config = dict(
    targets=['finding'],
    bias='all',
    parallel_block=False,
    inner_norm=False,
    moe_every=2,
    patch_size=[4, 4],
    conv_stem=True,
    pooling='class_token',
    optimizer='adamw',
    lr_schedule='cosine',
    warmup_steps=250,
)
Rows from block 5 of a small image classifier, named by matrix and row number. Rows with one number within an expert belong to one neuron, the router's apart. Each number is 128 + 24 x the weight over its row's rms, rounded and kept within 0 to 255. All counts start at 0. Numbers have three digits each.
Before each expert's rows are labels from the 100 images, of 14848, where the router gives the expert most weight on average: "responds to" is what is common among them. Only what is clearly more common there than usual is listed. The data: retinal OCT scans (Kermany 2017).
# router: router (model.blocks.5.mlp.router.weight, 16x256), inputs 64-127
# up: expert up (model.blocks.5.mlp.up, 16x128x256), inputs 64-127
# down: expert down (model.blocks.5.mlp.down, 16x256x128, transposed), outputs 64-127

# expert 8
responds to: finding: choroidal neovascularization
router.8:103138099122137141097124140102126139148126086120130174159132148070148145143140096165140152132124120115143153141130099155137133137100114149102135111155123107076163101116134142143115129073148112
up.0:089118125153142128156185138057177136122153089107108116148097128124160135118093110136100122128160136123113129111080109132140163116074120151128077134171136126165165129093088122131106130117159116
down.0:127189122185188108132110116112145119114126081143141156136140138130157109131138076148149123162128127123117116099117132105110126153174134089146149138128143123104104097105116145126086120136099156
up.1:169120167156125097112113105102105117169151140165141150102143120155106128084123190112184086107122102130124116126156089124091093139133105112119114127128136128150162160125175115083163148132149159
down.1:109123094149113137112152130116171149088153106137192144161132111153099146159136160157114116104163091120088111168114169132174093108134147102151134125149139168127106119156129103118125107098169214
up.2:180163110138137101169082129097139139152153155116165131094105118154146131126126138157104073132101156148148168160137132096128115103130096165132132182155122113119119097146120112133135164121134125
down.2:124130137137130129135140093103101142116147114122088156115110097114138091133132154113137076117182122122089115115165114127106110128120134175149181130129101157125120096107117075113155140143108138
up.3:119122097118107131107118083164087124139116089153115084116164155126129139135126104142198114124115148121103146105121137085099061161079138085121116163107117131151121135126145151141113148099103078
down.3:133109137101153151142130134166095118133116132140101136134132120128088166099130157187106105146140168076090141140132146166124123139150071134106110139111115124125125169151122130085111121147106136
up.4:124127129143123121156091110140175114090144154114100090139135148115137107128120107148144116117105175118130138134125110163114141166124132131113106101112093164130115189109156122079136121129176115
down.4:136174104102158155117135132114088091136109111112122172093143102141156145109137116122135177134124162127128104100089118149120117164147167125088147118114109151093142151159125124111088131155155126
up.5:092117136096112129115142114145156084220125167143127120125128114187130094145109129141138104126171123140153117129118153097136159109109118123140130109114116129101144114136167170123133144142112108
down.5:116130150095130089130154139144077151134133126134102118114127145104106116134110127137175113149129157118120180153154093134127164100126138139115138156165102171136154091070130115080134098106135104
up.6:103116118116133144173140135113150158098172140137114132150124126123144105148128133164125084136119133148123135177116120177124143122121132137100103131143156121105147139128103138114128167125177131
down.6:129189099134154138109111143129146143097095105128140155075142132127132125114142115091162155178134107121125142060136124118155141139116115091104141130152128123137154125145081146154115130121141129
up.7:132115114133152125121105069157079123136127094120141202094120136132129151120139144086117152139167122114152137091108141109109101100125150111100116152109098136181153141115103132136154121123124122
down.7:113133117130111162140145139148111134101131149116125108172133147117103117094152157097164087124108141130171114153127138112134148123079122148195122105134126120147119128088147064135069104076119121
up.8:108093125163134124182149153113179135080151120088112103166158120115149100124115126173113122133138164151122149146125124142129160149127133145140097096147120124157138139141115115086133089120160133
down.8:140159105097157114133164076115133155095159115118136130087112111120151146102152153127121178187139130093108137067097122147123150114174139077129142134109117129132150127149093132120149126175153146
up.9:152126149105155155132094093124091115129148113147134135128108135153139119075148142129079073099107134115114085112117160102153091072157139101138127148105111127124115122105142163146140143156100107
down.9:114168106152155075145173157123112109171149160170129152155154153151155130135127104127172142115151162116098135145146107109193138091166117131122126134180145110126152139077086122129093102092110148
up.10:148150097161172120130150133111136095153165107123119172133171105116095157134142147083112111134159144165111115094219129119108107101113134130148126149158143070110115161140156120099146147140115130
down.10:169126166174144100151149080108128108132143117141103092149098142137140155120116143142140112117132132108122126187108171168167103151161120129147165152152094163164122137139131171141081119155110099
up.11:125120125158144099123129153164124116110147172158127153125150147131155163188141124113128111070107104099137123150170123113140149119098106111114160132111080121136140113160117103111163096133112098
down.11:134079153135118099131144149095122170152148083112145111144126141142135058137118138111128117120125120126092115156142150120112137102123195150154113111175111121124118164127096119137148088146091138
up.12:112083141095145145178157150087163153098179126123116124165109101110163109116139122109105096130128124166130132149118131137115167120074111122126107132149139128127150096122113122133105120108189125
down.12:130116104167187103119128123109162111108114105148169152098140148093175112128098100093120149168135121102125141098156125148149188148188107105118132132128186107157143114126128135119146120108145152
up.13:104100170158126122113181120117153143068090112133141087100095093124108141127113203105132125142139118132157101149081141111147134094144135121142103110138115126105090157165115180141183137132109129
down.13:087116178129112155127137141113172155116092148098131156117184092094154095117081124117103129135140117141101109128136129125131099168133119148128162130135164099136094131163100160094073115165145063
up.14:118145132145127113124110119156171129157132105113135110102171174113104120130180140163145133115115088149178097115174143115109144146110119115110123158106126130140095148135159100159127086164144107
down.14:107107126159139134131116129112148138150183124129162111128109157135154151144108165157139096097092132132082088143137143114110140112104132160129096131125127120112112088103141177143089135155110155
up.15:142127134140133107118136127151107148098151146185107109137134130149130124094173175122102102109175116138084084134157105117118108104146107134104128116129110133138085132123136153152156135136165154
down.15:128128157099149085137129100128133143103155131108102113118123120118154158120134131157112136112123098109116139122123108092137122108145107164180128142115123110121150102144178090126135138097103113
up.16:106135181057132128113135154132112118132116097119090145138156117147127171091150119132153151137113158124200114083098142160172147091145153113141150122130095124149132154125092107119115134073123143
down.16:152096158169153128132128144137166126107139114129146139102157167145158134123099089095138149115130098155140124153140117126159139144138124137163127145154142110149096157141108105110156131096119136
up.17:130152094141155114166141116127166112130109134160129082122128128141099138138131125116128114154161169134117114153150108089089132123119148155162153133143150129155104122134149173140133129113114139
down.17:140129111147115123166177074154148101119132142165113081167130117154122136103108140085112104143138114125094136102110163118137154140134131176123122149122092106126150122130079131157142175183148127

# expert 3
responds to: finding: drusen
router.3:142111152168053136142143182124156146133111122154083147155097108149084124127068162174151113117165125100132139126157122092157086131098094127170122112077175089141147106121160063125128173136115122
up.0:134083156106131138157109147163112130144132097178090089125110131153097113131100119183110158086131114118078127130154138125132141149133130130165109161122121139185104088090105125129078155079092124
down.0:138125100141142123150134121128161139113112100139145148112157120103132190138165118089120119162117127136099142118106160158130115138119129122128173123102118143109109122155104135082101113056178160
up.1:125117150128202097096142143161136135116127085153144122156134138121106180144142131146109135127110115156163119117144130097106133099165127070102114096124107151126130099172149110128172156151117137
down.1:141134137098112104096136191123102101115116124086137130113110106156117116141134149148117144150116131135104113141098133151076126153135141097140170118174150135125161101136143086149155151120129131
up.2:117106134116140125124115130096175111138099145123156115138117153141127150120097136113122124139085118159155119095168147112148118110104137136127086129142097138148116140100135129150165153131121139
down.2:137138070134163095110124163109126180089125132101159099177100179129126104179133103152138134159126134127117184123118081152131146102102075124116157115156105100152098123112153140113123134123129128
up.3:123110132132158062115167110140144136167166149146147145141163114130153158123084146115166129091153132146173136121120141188127098160148101082154132118139100139110091112110159136159145151138122122
down.3:095132169147130100119164142148086119122133120123145071113146191138114110134120130130145142150115160114148102159097164122115112151123117116130130123143151098126150109092124144117097114082166146
up.4:152050122154117125118142156152161138119116128142102102137133091153110127154089136140130143090135122144113155122115143140132118103118147149139123146109138110119126098105125096094117135125095139
down.4:139106133136168136108117107106158148133145132129169138091142087118125161147179126086135129183163154156099166129091089141124110093133145103104139110102098136129135120147095130133106150089132153
up.5:152079151121118130142114180157143136145129173152112117126165112135099142133085124129075144123148094126106169126120132112108112121132140159150130126111152115140120100096102114147107149102125140
down.5:118114159168142162097154125124160135130133119132209160115130112114142165144153108131091154168125114113098144113119124159135076123104148125082139133099129150147125126132114177139106163068122139
up.6:117096146091134160131122124177110130121119090171079119125099109124111125170109112153110152127156088096106145107159104143117133148152134142162100136099096104164133094107090096108139128105100113
down.6:138118137188157131101119104122179139140118110113147153133140092114141138135135084129117122152110146145085095146109137182137121136156140109090088135094118156117110114154102135125132142062141148
up.7:170095096122146101130094164195153101145127107161049111105119116134115097163093091148116143126144111117085135123131114159113114122119176133154117136083137117178104127103135107114100166109132128
down.7:148115119156149115117097112129169156141155132123144136127136103093167147133131137123119136172099146165106142164089131128116108157149143152121126164130132119157131152138095156136134116069135156
up.8:195166123134166119130153126143132131163101149083094088150154144138150095116153132133161131130153146128105116129086146129135077108158120167103156154115129081088136173097121101139134133115159143
down.8:143125136133086149149158157115141127163091146137099135103158113110089138157147175121156127091118112134131159081095144143139134117120135128092114154098067132134132111140110160130134118152100173
up.9:122170135095131103092147138117086132171112084136147116123114135150102113142144128142116129135137130176143097129115126118081108071091112097124111146113075143101148187128097162158126112155154099
down.9:106100109148131078131142153144161137164131114189125152097154131153160112128201119107132132080127125158124112130131139084071112129142101127163094103118115087104155106143132111143088098092134084
up.10:105161141138151110109102144142163134091150133096123133185174101100145128128142110131088099132151148140123147149150111085134132162110125123141101064162175122135092152138161130158123145123125116
down.10:094148115120123191104112109135082136118121145140148124123130124098172170119123146109144102141102168162110087164152150127137092135118150115158129134117151131140118115140082146119115126092124141
up.11:148116138091105109144109123154109094164129120163113117144113150120107074135099125146118148123160095116141142135149126103128171134106106114173132147121119123133151115104095116111138157129121129
down.11:142137163152120145109091132060135110134178120145142111118142125102106115134147113136091119130107155120121123133100115170145110143138132132112116109061127158109118146120155163144078126094138103
up.12:155119135108108136115135128148104155146120131128121105106133136148097138127161155098144151066141141124164070123152145147108146109142106126110150126111138159081101126133126103131149123139139160
down.12:119147091097102155094134134144152115126148079153085147103090103139141136126158149119145158131107121107088144118156102139117102111143110131090119103121118120112148122091153141167073114115136142
up.13:153118133113167088125100147115150115144171141125117167104168152166147151111117166132116132068150120138165132134171149082110078113192117105153078122124098150138126141119110134175145141127105115
down.13:115120147130117175121140140104155114111172178157160155165179071135131139100127141095170100130150120124110120106138133110151094159196166098128089144142132155097126125123122170097116123147131130
up.14:136118167095121103131114147151103133150140115190091126161115138120124086145081135144099157107140102128130128092145162095123150130158141139162144167118123136149117102082104103134125096109104137
down.14:147133121184141144097098112118130124131166130115181135100149124120123164138158124088088127146130136108099128130089117147105114153117159118112132154078106115111085152186160153122090137062164150
up.15:140151115115137097142125164145177137145063129122106137138100137166074117129114120071136123121151095116152127132088130112122137135130126111141131150106164109072131138137124143088111110140160145
down.15:110135164109134109164085148122126135124134158136164150099128139106150149136123122091124126126155132145131152120150119127119141141131150118144140122097104100149061172116159110114115158098141099
up.16:138109148155181099136140097096069130139116130100093135089107107110130129095147123098139132096138148127145122130114158146113095104115125154148114112143139108108147091128136105168189121107171135
down.16:152102099110160167156160117106129114156073105112115121128147098097104116149117101125152132131084099131125127113130156099127120168107144135100162136139173127197173112139107139158150116130122134
up.17:108121099145124146145085147146157122103168173140136098151163099144167155138134139133094099144135161130100140167123086129132143143124102119139068079173170129155163135151158111140125186129129131
down.17:086109117134129168107130122133144149089121118116164135108125095124182166116130108121160107160133110127138120149092110143158138058163152140113120094114135126152145129180107140141134120118140135

# expert 6
responds to: finding: drusen
router.6:103120109168145144132083125113143172141116118112156141092130169136126140115119103105184102124091151142154112144096128150148140095127126100129140159152140144113146107146110141140122104126119071
up.0:125101122140163135117097183125157125132156130063129086130184157139148145155113094086111149127146145160145162141100129114135141109101156143153104165167129139156122125126110114119110083111103156
down.0:102153082133120135120137115102134174074120136110104121137116104090184124145138151115118131187139111114122089142106077134137108104158186160152085144146137134129148120112135180125101094106141139
up.1:167133139149156107136133084159143102151151124118134123085140127140132115136118135091111128100124146121108136096156091119106145112139145105171097159134177159152145136119151128107143116152142150
down.1:101115124116134130132099113100146150089101157109134141144106124141094125191152093096113135143140171102118148165095141129190127127116135145136126086132176081122106145145121122137101145111125123
up.2:114116117081127137125126128144102120114151099157149113048092114147141135129119106146135186139130137094105080137139170136129183121131139147123087125097142115122136183128096138124117133097165105
down.2:132138094119144127093153153147139159137107115124099116156120151127119171152110148127143107131146108144152099154107094134165150160085096117135106152142122150164132129127160136157113106093142137
up.3:120126095131144188163089109129166100138132105072095116079163126138120160158136090076123126142127164096127155116086170152139133145170121157170104126186095161156114142128108085109124071092151118
down.3:068112086120143113129170102096126151111149152130111114154103120104143137132131152115159132167171127115150123169081103136129127138142136161153091139089128118137101122106138136111127110133102132
up.4:156125139133155128131173104165168119150166118102116097116149153111115121178129108146049160153106150094105173090158131153141153125144102137092142112139145105141193133158111130132120090125116180
down.4:133166183107122196104130143155107143180121114148137129117102103149158138144130172090133146098135140119094097148115164110118063170152129125136143135095153170157113138125140114148114128105147151
up.5:130136131104136124135108130130103111142111102135164162085119079124160152130168114154107189134098130097129133156106149134118147134131146104109118101117151130095162142132124150150147137117124060
down.5:105121121131142077131155156135133139142134127128134081145144100082099152129141146150160150137142142141173095128110145097152110106138148136158096154135123145116162115063149104151114109122107099
up.6:163148135124151111149142106116129103115113128149183096105126141161125138098139199083134119083125088122152159145123108140096092136102100106148125130115157106140070110116139148134108080161117094
down.6:127136178138133140128107128113169129132131133105119103070108169099163137101124098154140127096137107156129148109132151115165140150129150135119126134144121113119131105100100132109117192137105130
up.7:152105131122175108109125071108139128145129080100140117117139114110114150148137138149117131113183115073118111076190100140121124103126140078117121172089142081133154133158147083113186146124136153
down.7:126097189124157115105092115162115174123151136102125119100177106119128114097075133135131133122155131165147122114129183120132128096092121158119124173118138180137123135148153073164135131138192141
up.8:134087103113125133110086116124137126116151083142142095091105125114143111140126124118077177125127160086158142112111162156111092120159155120130136105114149121137146146126127124104118118117154122
down.8:105128116173134150138164148126134150104144127120104135142148137118130127130092162086158116163140104139131116125106080103108144154121132129165103171105104110163143098085147111142097095089151174
up.9:111114107146149145136140112126134157131112088096106088080108112132150137151157092099129133142111164104142123133087146148156164138170155146158136130156109157158145114113121114099105112149146144
down.9:090147109153117129117149134128162180094120168082125152183146113108147107135104152130142137148140110089149121110125087115142147109107125137134097110112169128140155104149155157092096111098132146
up.10:112122122159176130113120118151168154133131105074133116099140156129145150140129082114103131135148162151149139118117127136125162111142136138113090135176117118165156100124127144097131087130130138
down.10:078140104135121117107150127085136159086098141130134149166129116104174110121147137088156134145159102142118136140076089130143128129163140160155124109129165118144158098130097165143089124112110155
up.11:143142096102149137133123118149117182123130103120132150072102129110147153121160146075112136145122146119153122090111171135125129145152174150143147109159142117124146125087100136136127169103168115
down.11:136127088137141130114161167114151156116152171103101143163133125113107122139131131112132122146123114126183111153125075102161166139085108124130134159113122095129157101119158151136094145116133136
up.12:123144121096130139159110059125098105131138119135157127069120095139142145123167129135112139132129149128119143145131143161125146147140102129109117100126139175154152161098136125117137128113144135
down.12:144119104135146121125145138144113137107167138117107149150134120073134142119123138132154147177137168128144116151117116119129129129132140155143110142121116121150139139113132136130102111097117098
up.13:106107155052126144144070115124105099128142076118114061101149122126092133136105112097138109124126120140142156145162109127113117124155144136144109105149141112160143140096153120101161133148115189
down.13:127148117135172105103144142141118171128133125102135148168128156124138135140138130090131181107095150108127069110104100160138097123152130131150142148127140157144106119143160149100129114076152187
up.14:140130113177166142113077134135156107144121150094131122085201110139136166144129111086120122143147154153159109147102122156112106113136139126183106095167149161143122135117115125120099072102118133
down.14:121160110153128127097135120092083134077117119106164171140131100065153156122154119156149166162177163102133103109127098136153134123109139159099107149111106104154155111130130146140111099101143151
up.15:132152121144134144123121140146136097129166147096118072113149124156115150136102072114160106128101150151142148162089107138119137128120125135160084117141099137153112166098082112157129086126123142
down.15:084127100123134109144081123103120139106084105108127164118118126085133134113100200115157148150129141118122144139122064101120117117130116121143087146126135172127131142125164101142092106150165134
up.16:105124147140136118140097116117147176166145065111102102086115112122150162133119129087120133116147142139149144097124147152126125110176117122152136132121121152124129141094116140136138142120104152
down.16:118147089172128167136195127079145166091125128118127141140133120118135144113174165131128138196159108135080136112100092108122133117149104139124149119154193124143170084150150125117095126110128154
up.17:117147127131163151133103161145143061126123150094136112135109135110132114142098067138123122110153130132126127144139112148105122146120109149144130139138141098120109093109122132132125080122122102
down.17:140120122110137110114133154120144125100148130153143103098161173114139136128131124099127189164115116115093111134101101117157136080128172147120143148177095122127136136136139138167124162146144133

# expert 11
responds to: finding: diabetic macular edema; finding: drusen
router.11:128141124169121142115135132169113135141111112134116152128143212155110170143133150155153137141103147148117134109085134163111121138132099156140146198111168140114106091127143144155182139081114137
up.0:130116147095150076135170107175129122124118122150145162162120135154173212099106126090120117129124142109146130110135152134151110101111130112121140110162127123126128102136125126127130147206073114
down.0:108111082180113124129143137101149133164141128159086174119144133128112164120149152120123093124125146118178139125131135148145086170124106129121110120144135190137107113122110122127144181151145121
up.1:150147110114138143136176116142068094152154099140141197135122142135102152115150135120125146112142072106130130109098155098120094091124122113135160154127126097121128111143100099156123154153149114
down.1:125143137179110167128128118113141124133103142097154115093135141108130113161132157111089112110101116133101110085087159144135138130140104192125117072157138144159121111157116144103127099116174100
up.2:144127155091127154162129135152100079153137146156137107109116122121131157116125161131144133084096138106155070116127116150096096117145147130097174118132132168126150169132104116151159099138165128
down.2:105124073116131136160134115112170117138137139104166116124143108105140112126171100141100127126138162081132119169093113122139138099135140118128113099096116134150135111118095139149122116167096164
up.3:135135161113161134093158147127114134082139141135144170130128141156123162120111077164133144140123093157142112095122107138151114154103115124117107112151120141170093145102171126115110115128129114
down.3:162151106145148136133126094099151141145154113154131124142113145120129094135154119106115116121148145162111165099109184131131166112140137086146113105137145084116144187145149091066165074138151139
up.4:156164129148125122132123131108123153106171113116091120181127149143122093118103150144145118100128145128129111077088105126127144138121107160133138174128156147159060116098141173101121085109126131
down.4:140118130126144141083087141146116112130153107148131104127141131108139108138125077139120155141148152124101151134117149133165109122143165108141152116131115109120143117149161112127192127135108171
up.5:147119154135121128127141101144114128112118169081155095142102122125117077083137153149085148155139120129104107132113152132171115124185128122106097158139090107076126128130112163139155175108154099
down.5:130171136125164127157134135123131112141131078050148152127137134121156110114144082122126146156118172188107171114156101096168131101139177106116164117157153110144156125139154131119215109110118153
up.6:147156152119133135141114119099110177087151121113110097135122153158117130107131128151143112144110139124122132131108132132152119127140108121138123172115140136156076104087170128140115083118143104
down.6:119148142150160122180124148130164148157120128099162140162152162124138138151129092106112146151166115155096164098158121126145139139124137135127098173135130112129120118148151096130197117058119151
up.7:148154137126102132142134139086095163108158137119101115138091161150116108131113149146141116159094142142147135103116165135170079106117089119134164181118150163121049109087124131150087072104123133
down.7:164121123135152108112092125132137123148128109097126141134164164110125110154152105123109150136109114171091145134126190105107121120148168109160126163139137106163157134171168099143183129089110130
up.8:136161114124139132127126110097104176113140141129133095165131117150143092134140143142160145141152158133107141130074125130114125134120120127146127143133137145134047113108176101136121072126146113
down.8:111164096110180106142123140167128105123142129106147134141135162117149131134130110122104138157127112157081159138136155120157114116142149120137156125154106096127141098166142142157173084138138111
up.9:162117135108112102141171095113167126157171137101177166134069127140146107110151152112114121134117105114121125123114144136110113126126095090127095140126140140122125161157182172098158112119147093
down.9:143091115173106153134139112156126112078122106134104135119125147132143090122103104125115178125129092123091110128172157112131099148101104135130151147147086150114143092131122092142135152141153143
up.10:136146152136079116110136153135139115098116147144130100120143092129110154096134122115104126138095132119117161115173125142131088165132133158133120093121128148099149126146152095100134155108136090
down.10:121128125131084154157108121161168119129144143128090074174123144139096123181113114110122130110106123144127134119125130125157111151112126159142109120122130136143110124139197094127150101112112141
up.11:107156129119131093133128114158121123091107116100109157101106125158125129091152092136146131099121093146169137136116103146167078139085136107123119133166151124105118132144146119122112154102128167
down.11:110113109105179073162167146128102066161143113153114119126150129126097107110089086129160142117148098116185176106122156140135154123121134117099123130148108155142167089067155098114180150154105113
up.12:115154173143153105111113110104126136156163110106130155148161127122111122110129155113116113096092168149145169118111101154131132088135081138125121140119124138122143131087155127167168169146122130
down.12:101133143141114152153130141115163108164141107110112116087139095092128109198118142172122112133135126118154109105109085142136112117119119158135167107089111152138129146101158131158142141133110128
up.13:112140104137144132083114126150086091165105072128136138150129129140132162152137088146100122135125116151143145100092086130146162144088108095115169082087115162136098109136130061121121153092121068
down.13:133123121077118123151111110110128087127106138144131117150178128119118094156147115122118146143156114137083119115114128133172129128127143097152068123128107137148104122132128105152127127182085103
up.14:123059113132140101109109115166143172102146100095122130169107108135109161077117140093096110132095131138166152133168163120114139129108157144156160145178124106178139121129133125173181146144123159
down.14:132138132129100133132112122169103135134142161068127082147124121116123151133116151126099132103082130078129122133122112100096121106148145119140127075148131125201118099102134123150108138174115153
up.15:159142142134155112158120127123130129125127126128114153167135111126099142085188122114135179063123138068123123155139108108154125129116108103173081117124105144079131105116143134103154145150117133
down.15:137164101137096122139128086158130117137153127161153124144132166125126148141129122160091156123167132081142128120085145131138136112142112158101121133110141136080140142143149114139111132135114071
up.16:100142141119147112115155142097131144149145109147118162112149184132099124135130096154154149099134101116116135124099160122108138099116149112119116122120120100148152091164130146092166160120148154
down.16:119167144134111142119085081129131150140162081128110113145099128136164160159177115115124133109159134133134132099086156100111130155154065088115137157128080114135132169083141102104171141124114182
up.17:149115109160151122095146142111109108124125070148147091157144136159149091125127138110157181142134102086134140115123152120133147085102136077107155150166159139142109117120134201097142105139090158
down.17:101095118142089127121133067199134136133113155090073152111116112110142163104160084179088163136100102122156109148113151137124090133128120133104144108098113110119120127099164112115138116089093127

# expert 12
responds to: finding: diabetic macular edema
router.12:091118130108116155137146151161119160130101149119091129134161113094109176153105157130123121151138153167133134166142140130158167171111154151118168106120136135132140124130151127161128138119090119
up.0:158140155127109145095081112115150102162138102130144132111134144086121103078156102140178105163115179132102133151132156109119124137125134131129160144143118149135141163132114093114154186150125152
down.0:128149119132159074162087144130105132138118134099091109155144133140128138124095130120122163110117120136099067138138107154121081133160065082139167133105177121120143150155109147105160115135134131
up.1:110134141162139103173103095121119143126121072141149133133108131167154160101098124158143140115144162092156083128130134105140145134147124111098135119147123128113142118134131128134171126134125074
down.1:131121141145091121124112104105110146156135114133086131116097110095109133122140138140154149102111164109117106084112133102100124116195164128083149148102127157145154142171114152140118111109121164
up.2:130163175102121073112114160118166119112174134127109119149078137122119103135118132145141136114155151139136078121127157181112088106104126118122110141164115098105160163118097188143108132162144145
down.2:133126118149087104116115086105131137141163159123126113133169194147083108117141130160127153137105132123166151111108121122097144143108132090091096136144125159136160093149157170126150134138146148
up.3:138129150115138102113129139108114117179096134173123109133135130137087120085128124074167183122130086124116108076100158089124119114096133125084076119157114136178155136138147096170132161189137125
down.3:142129133122131107083112165135093084128129118147098116096188113133179130127137088079144125155141142141127151134111100138108136139128118136094091111132111137127114131138153105094091158134099153
up.4:129118155139101135139128124118101121120155105126086104150124151137095121159122147140107128108130153118115137132097123103132150147117065114125191108103141129141141114109128088123137128121119104
down.4:079150123126112175095130124105092140098136145073100128119138113120145120158152154117146143101124157120127111159124138130103140142103128136108116115145125136164118158118138146084071121104147092
up.5:155123161145131099139155134133130079150137148122122115174127120137108116088122124108127109080099120137171104129131137150108127129116111108136109163153115134131112124133138112138173102156124119
down.5:099140096128162170111126127122120130065119134118143156146170125113129120122118172118144156152175104165096115128127150122108133092159153093141131142154153076118159102157140131170125144108107142
up.6:161122109143131125140138113103082114109122137141140151136138105129142122100097148126139126076146131139151166114125147098130121063129135152114116117101112133108138093159127101110178137170096102
down.6:099116165146124086107137138098123144075165157152105106117120144150092123133087143131173139087122112131149108150169133097096132143127132136086153126142147161140124108161134113121093177119126128
up.7:145123158156134124166150127121178084116142138123133105133149106150109122129107144119111130126089145124153097156145176182117138103146120122158104134138127152128092134127170103111157081143151150
down.7:113140100147142159092138153120143151096112123096128117126156138113132115130101138107114132147147097138110152123118143108142122067120135117159124149152138085152161096128153132161135131106115150
up.8:075114118104136139142120136138174111114103152137096129113135140166132137144150166177175120129131141146124118103136108149132117148151125133120127126173103169135127134166108125115135108127121172
down.8:088127117148115153112106158133113107152132118156122118098144120145131152158135102104152124146133105145119173132124136114102102146145148118145159128133147149116149101123105110089108120096111155
up.9:129134139119117122120165143110152094151154140142091121095134142213089150140147135154148088111106104132161100115145129115131142145160136128135133120182136164168090134121166091148128117125073147
down.9:104121109127115169088079103096102100068123147112135152131165184121120138154125123084154154127155112160133167098095099147099150119139152124143169145089093109140149154106117142110087134074141108
up.10:140136193171092105158152122135155104163107150123153128137113137074123137107132166101110107111152152147137097095176136114117125115103123132118097156139136137151119123103105135108166121139092127
down.10:120120136106116058138138140152115148146113116120108131150106165124109125184123095111121105132133134104144132122130153131113129100103147165147112149098135175151086195137092148136132100131133119
up.11:126152115097146135134105120129093130123114107159114129106104150127133113129139131147150145153136139092068130076079146179133121143137079141110151145090105151139151118133110129130139113116126128
down.11:113121145148105139079118127138130134141074087118118127112114117138142138109154143142126124118126115107153132155087120100153114117174150086099156098138137104156128141149107153117115105126140127
up.12:129137160140122130129130121118100106142116197114151153149092171127141125163116096103171115114136103098164104112114096121084118097141118134128112125099155098088121093130148116108159106141098111
down.12:047151119133137176176127107147114135100111170145139110131136140123091106140119151124103085106167132105150134118163176111141114102064141117140134140144137117117098127121148144122157142113168087
up.13:171102134141186106094118133079108142125128096149162119157152126106127114116116112129111170105116125107130111120136140114111096136136120131115144139148107111135138146129161148096155131189119076
down.13:162144125118128156152127125107151111117087135136184171125149122137125132164084104199102167136135082109125086092154101103126115136098083161133090109104166155124126148188115137076143132083074116
up.14:142143149142176139137189093150111108164113178103118139131142134141118118141108145094162149123119121109139109157088162134105125146152107144138103105164143120151138165150157101120149171140126087
down.14:117104105148168132112096180151145103131068156168120135119161083151127173150110151122166141167122159152127105124086125139131138134126097125104168167181128116129108128157129164139144121122167150
up.15:133102167085149111073084111114104072116110176144120108108126080179106142122148142106113136122147185145146186153130140134122108135145144112170151142114099136163092144107144142126144163146119136
down.15:152097111151126109143104125108193182123110104151131120102097116098120087093122152132117127137189096107124129072144133178110096132139116124086089129107114141112132151117157146108080142094172104
up.16:098110097129136132123111120118159112101101079134129130121135144116126124169143151155142153159112144125084145117096126158147137142129093133121124146123133182162116160122123107132123104125129150
down.16:096106150131089177098117143101118118153063144154093119090134102152107152140144138155134147138097142125151134143101131127133128102148156134093157126137149124117130124149120145117093111086112108
up.17:116104110132129143099093132107106156124118128156151145139155137123087100097126120113109153143180150125141117088126155092113094149116124103140140148090124116140144120146097094143117109182134149
down.17:121090140130123148109126120085157138123110127147140113106101109159154086141152112117112130133090132174120136155117106107130102135128211124148130122076165153155132124132085149121135144115149162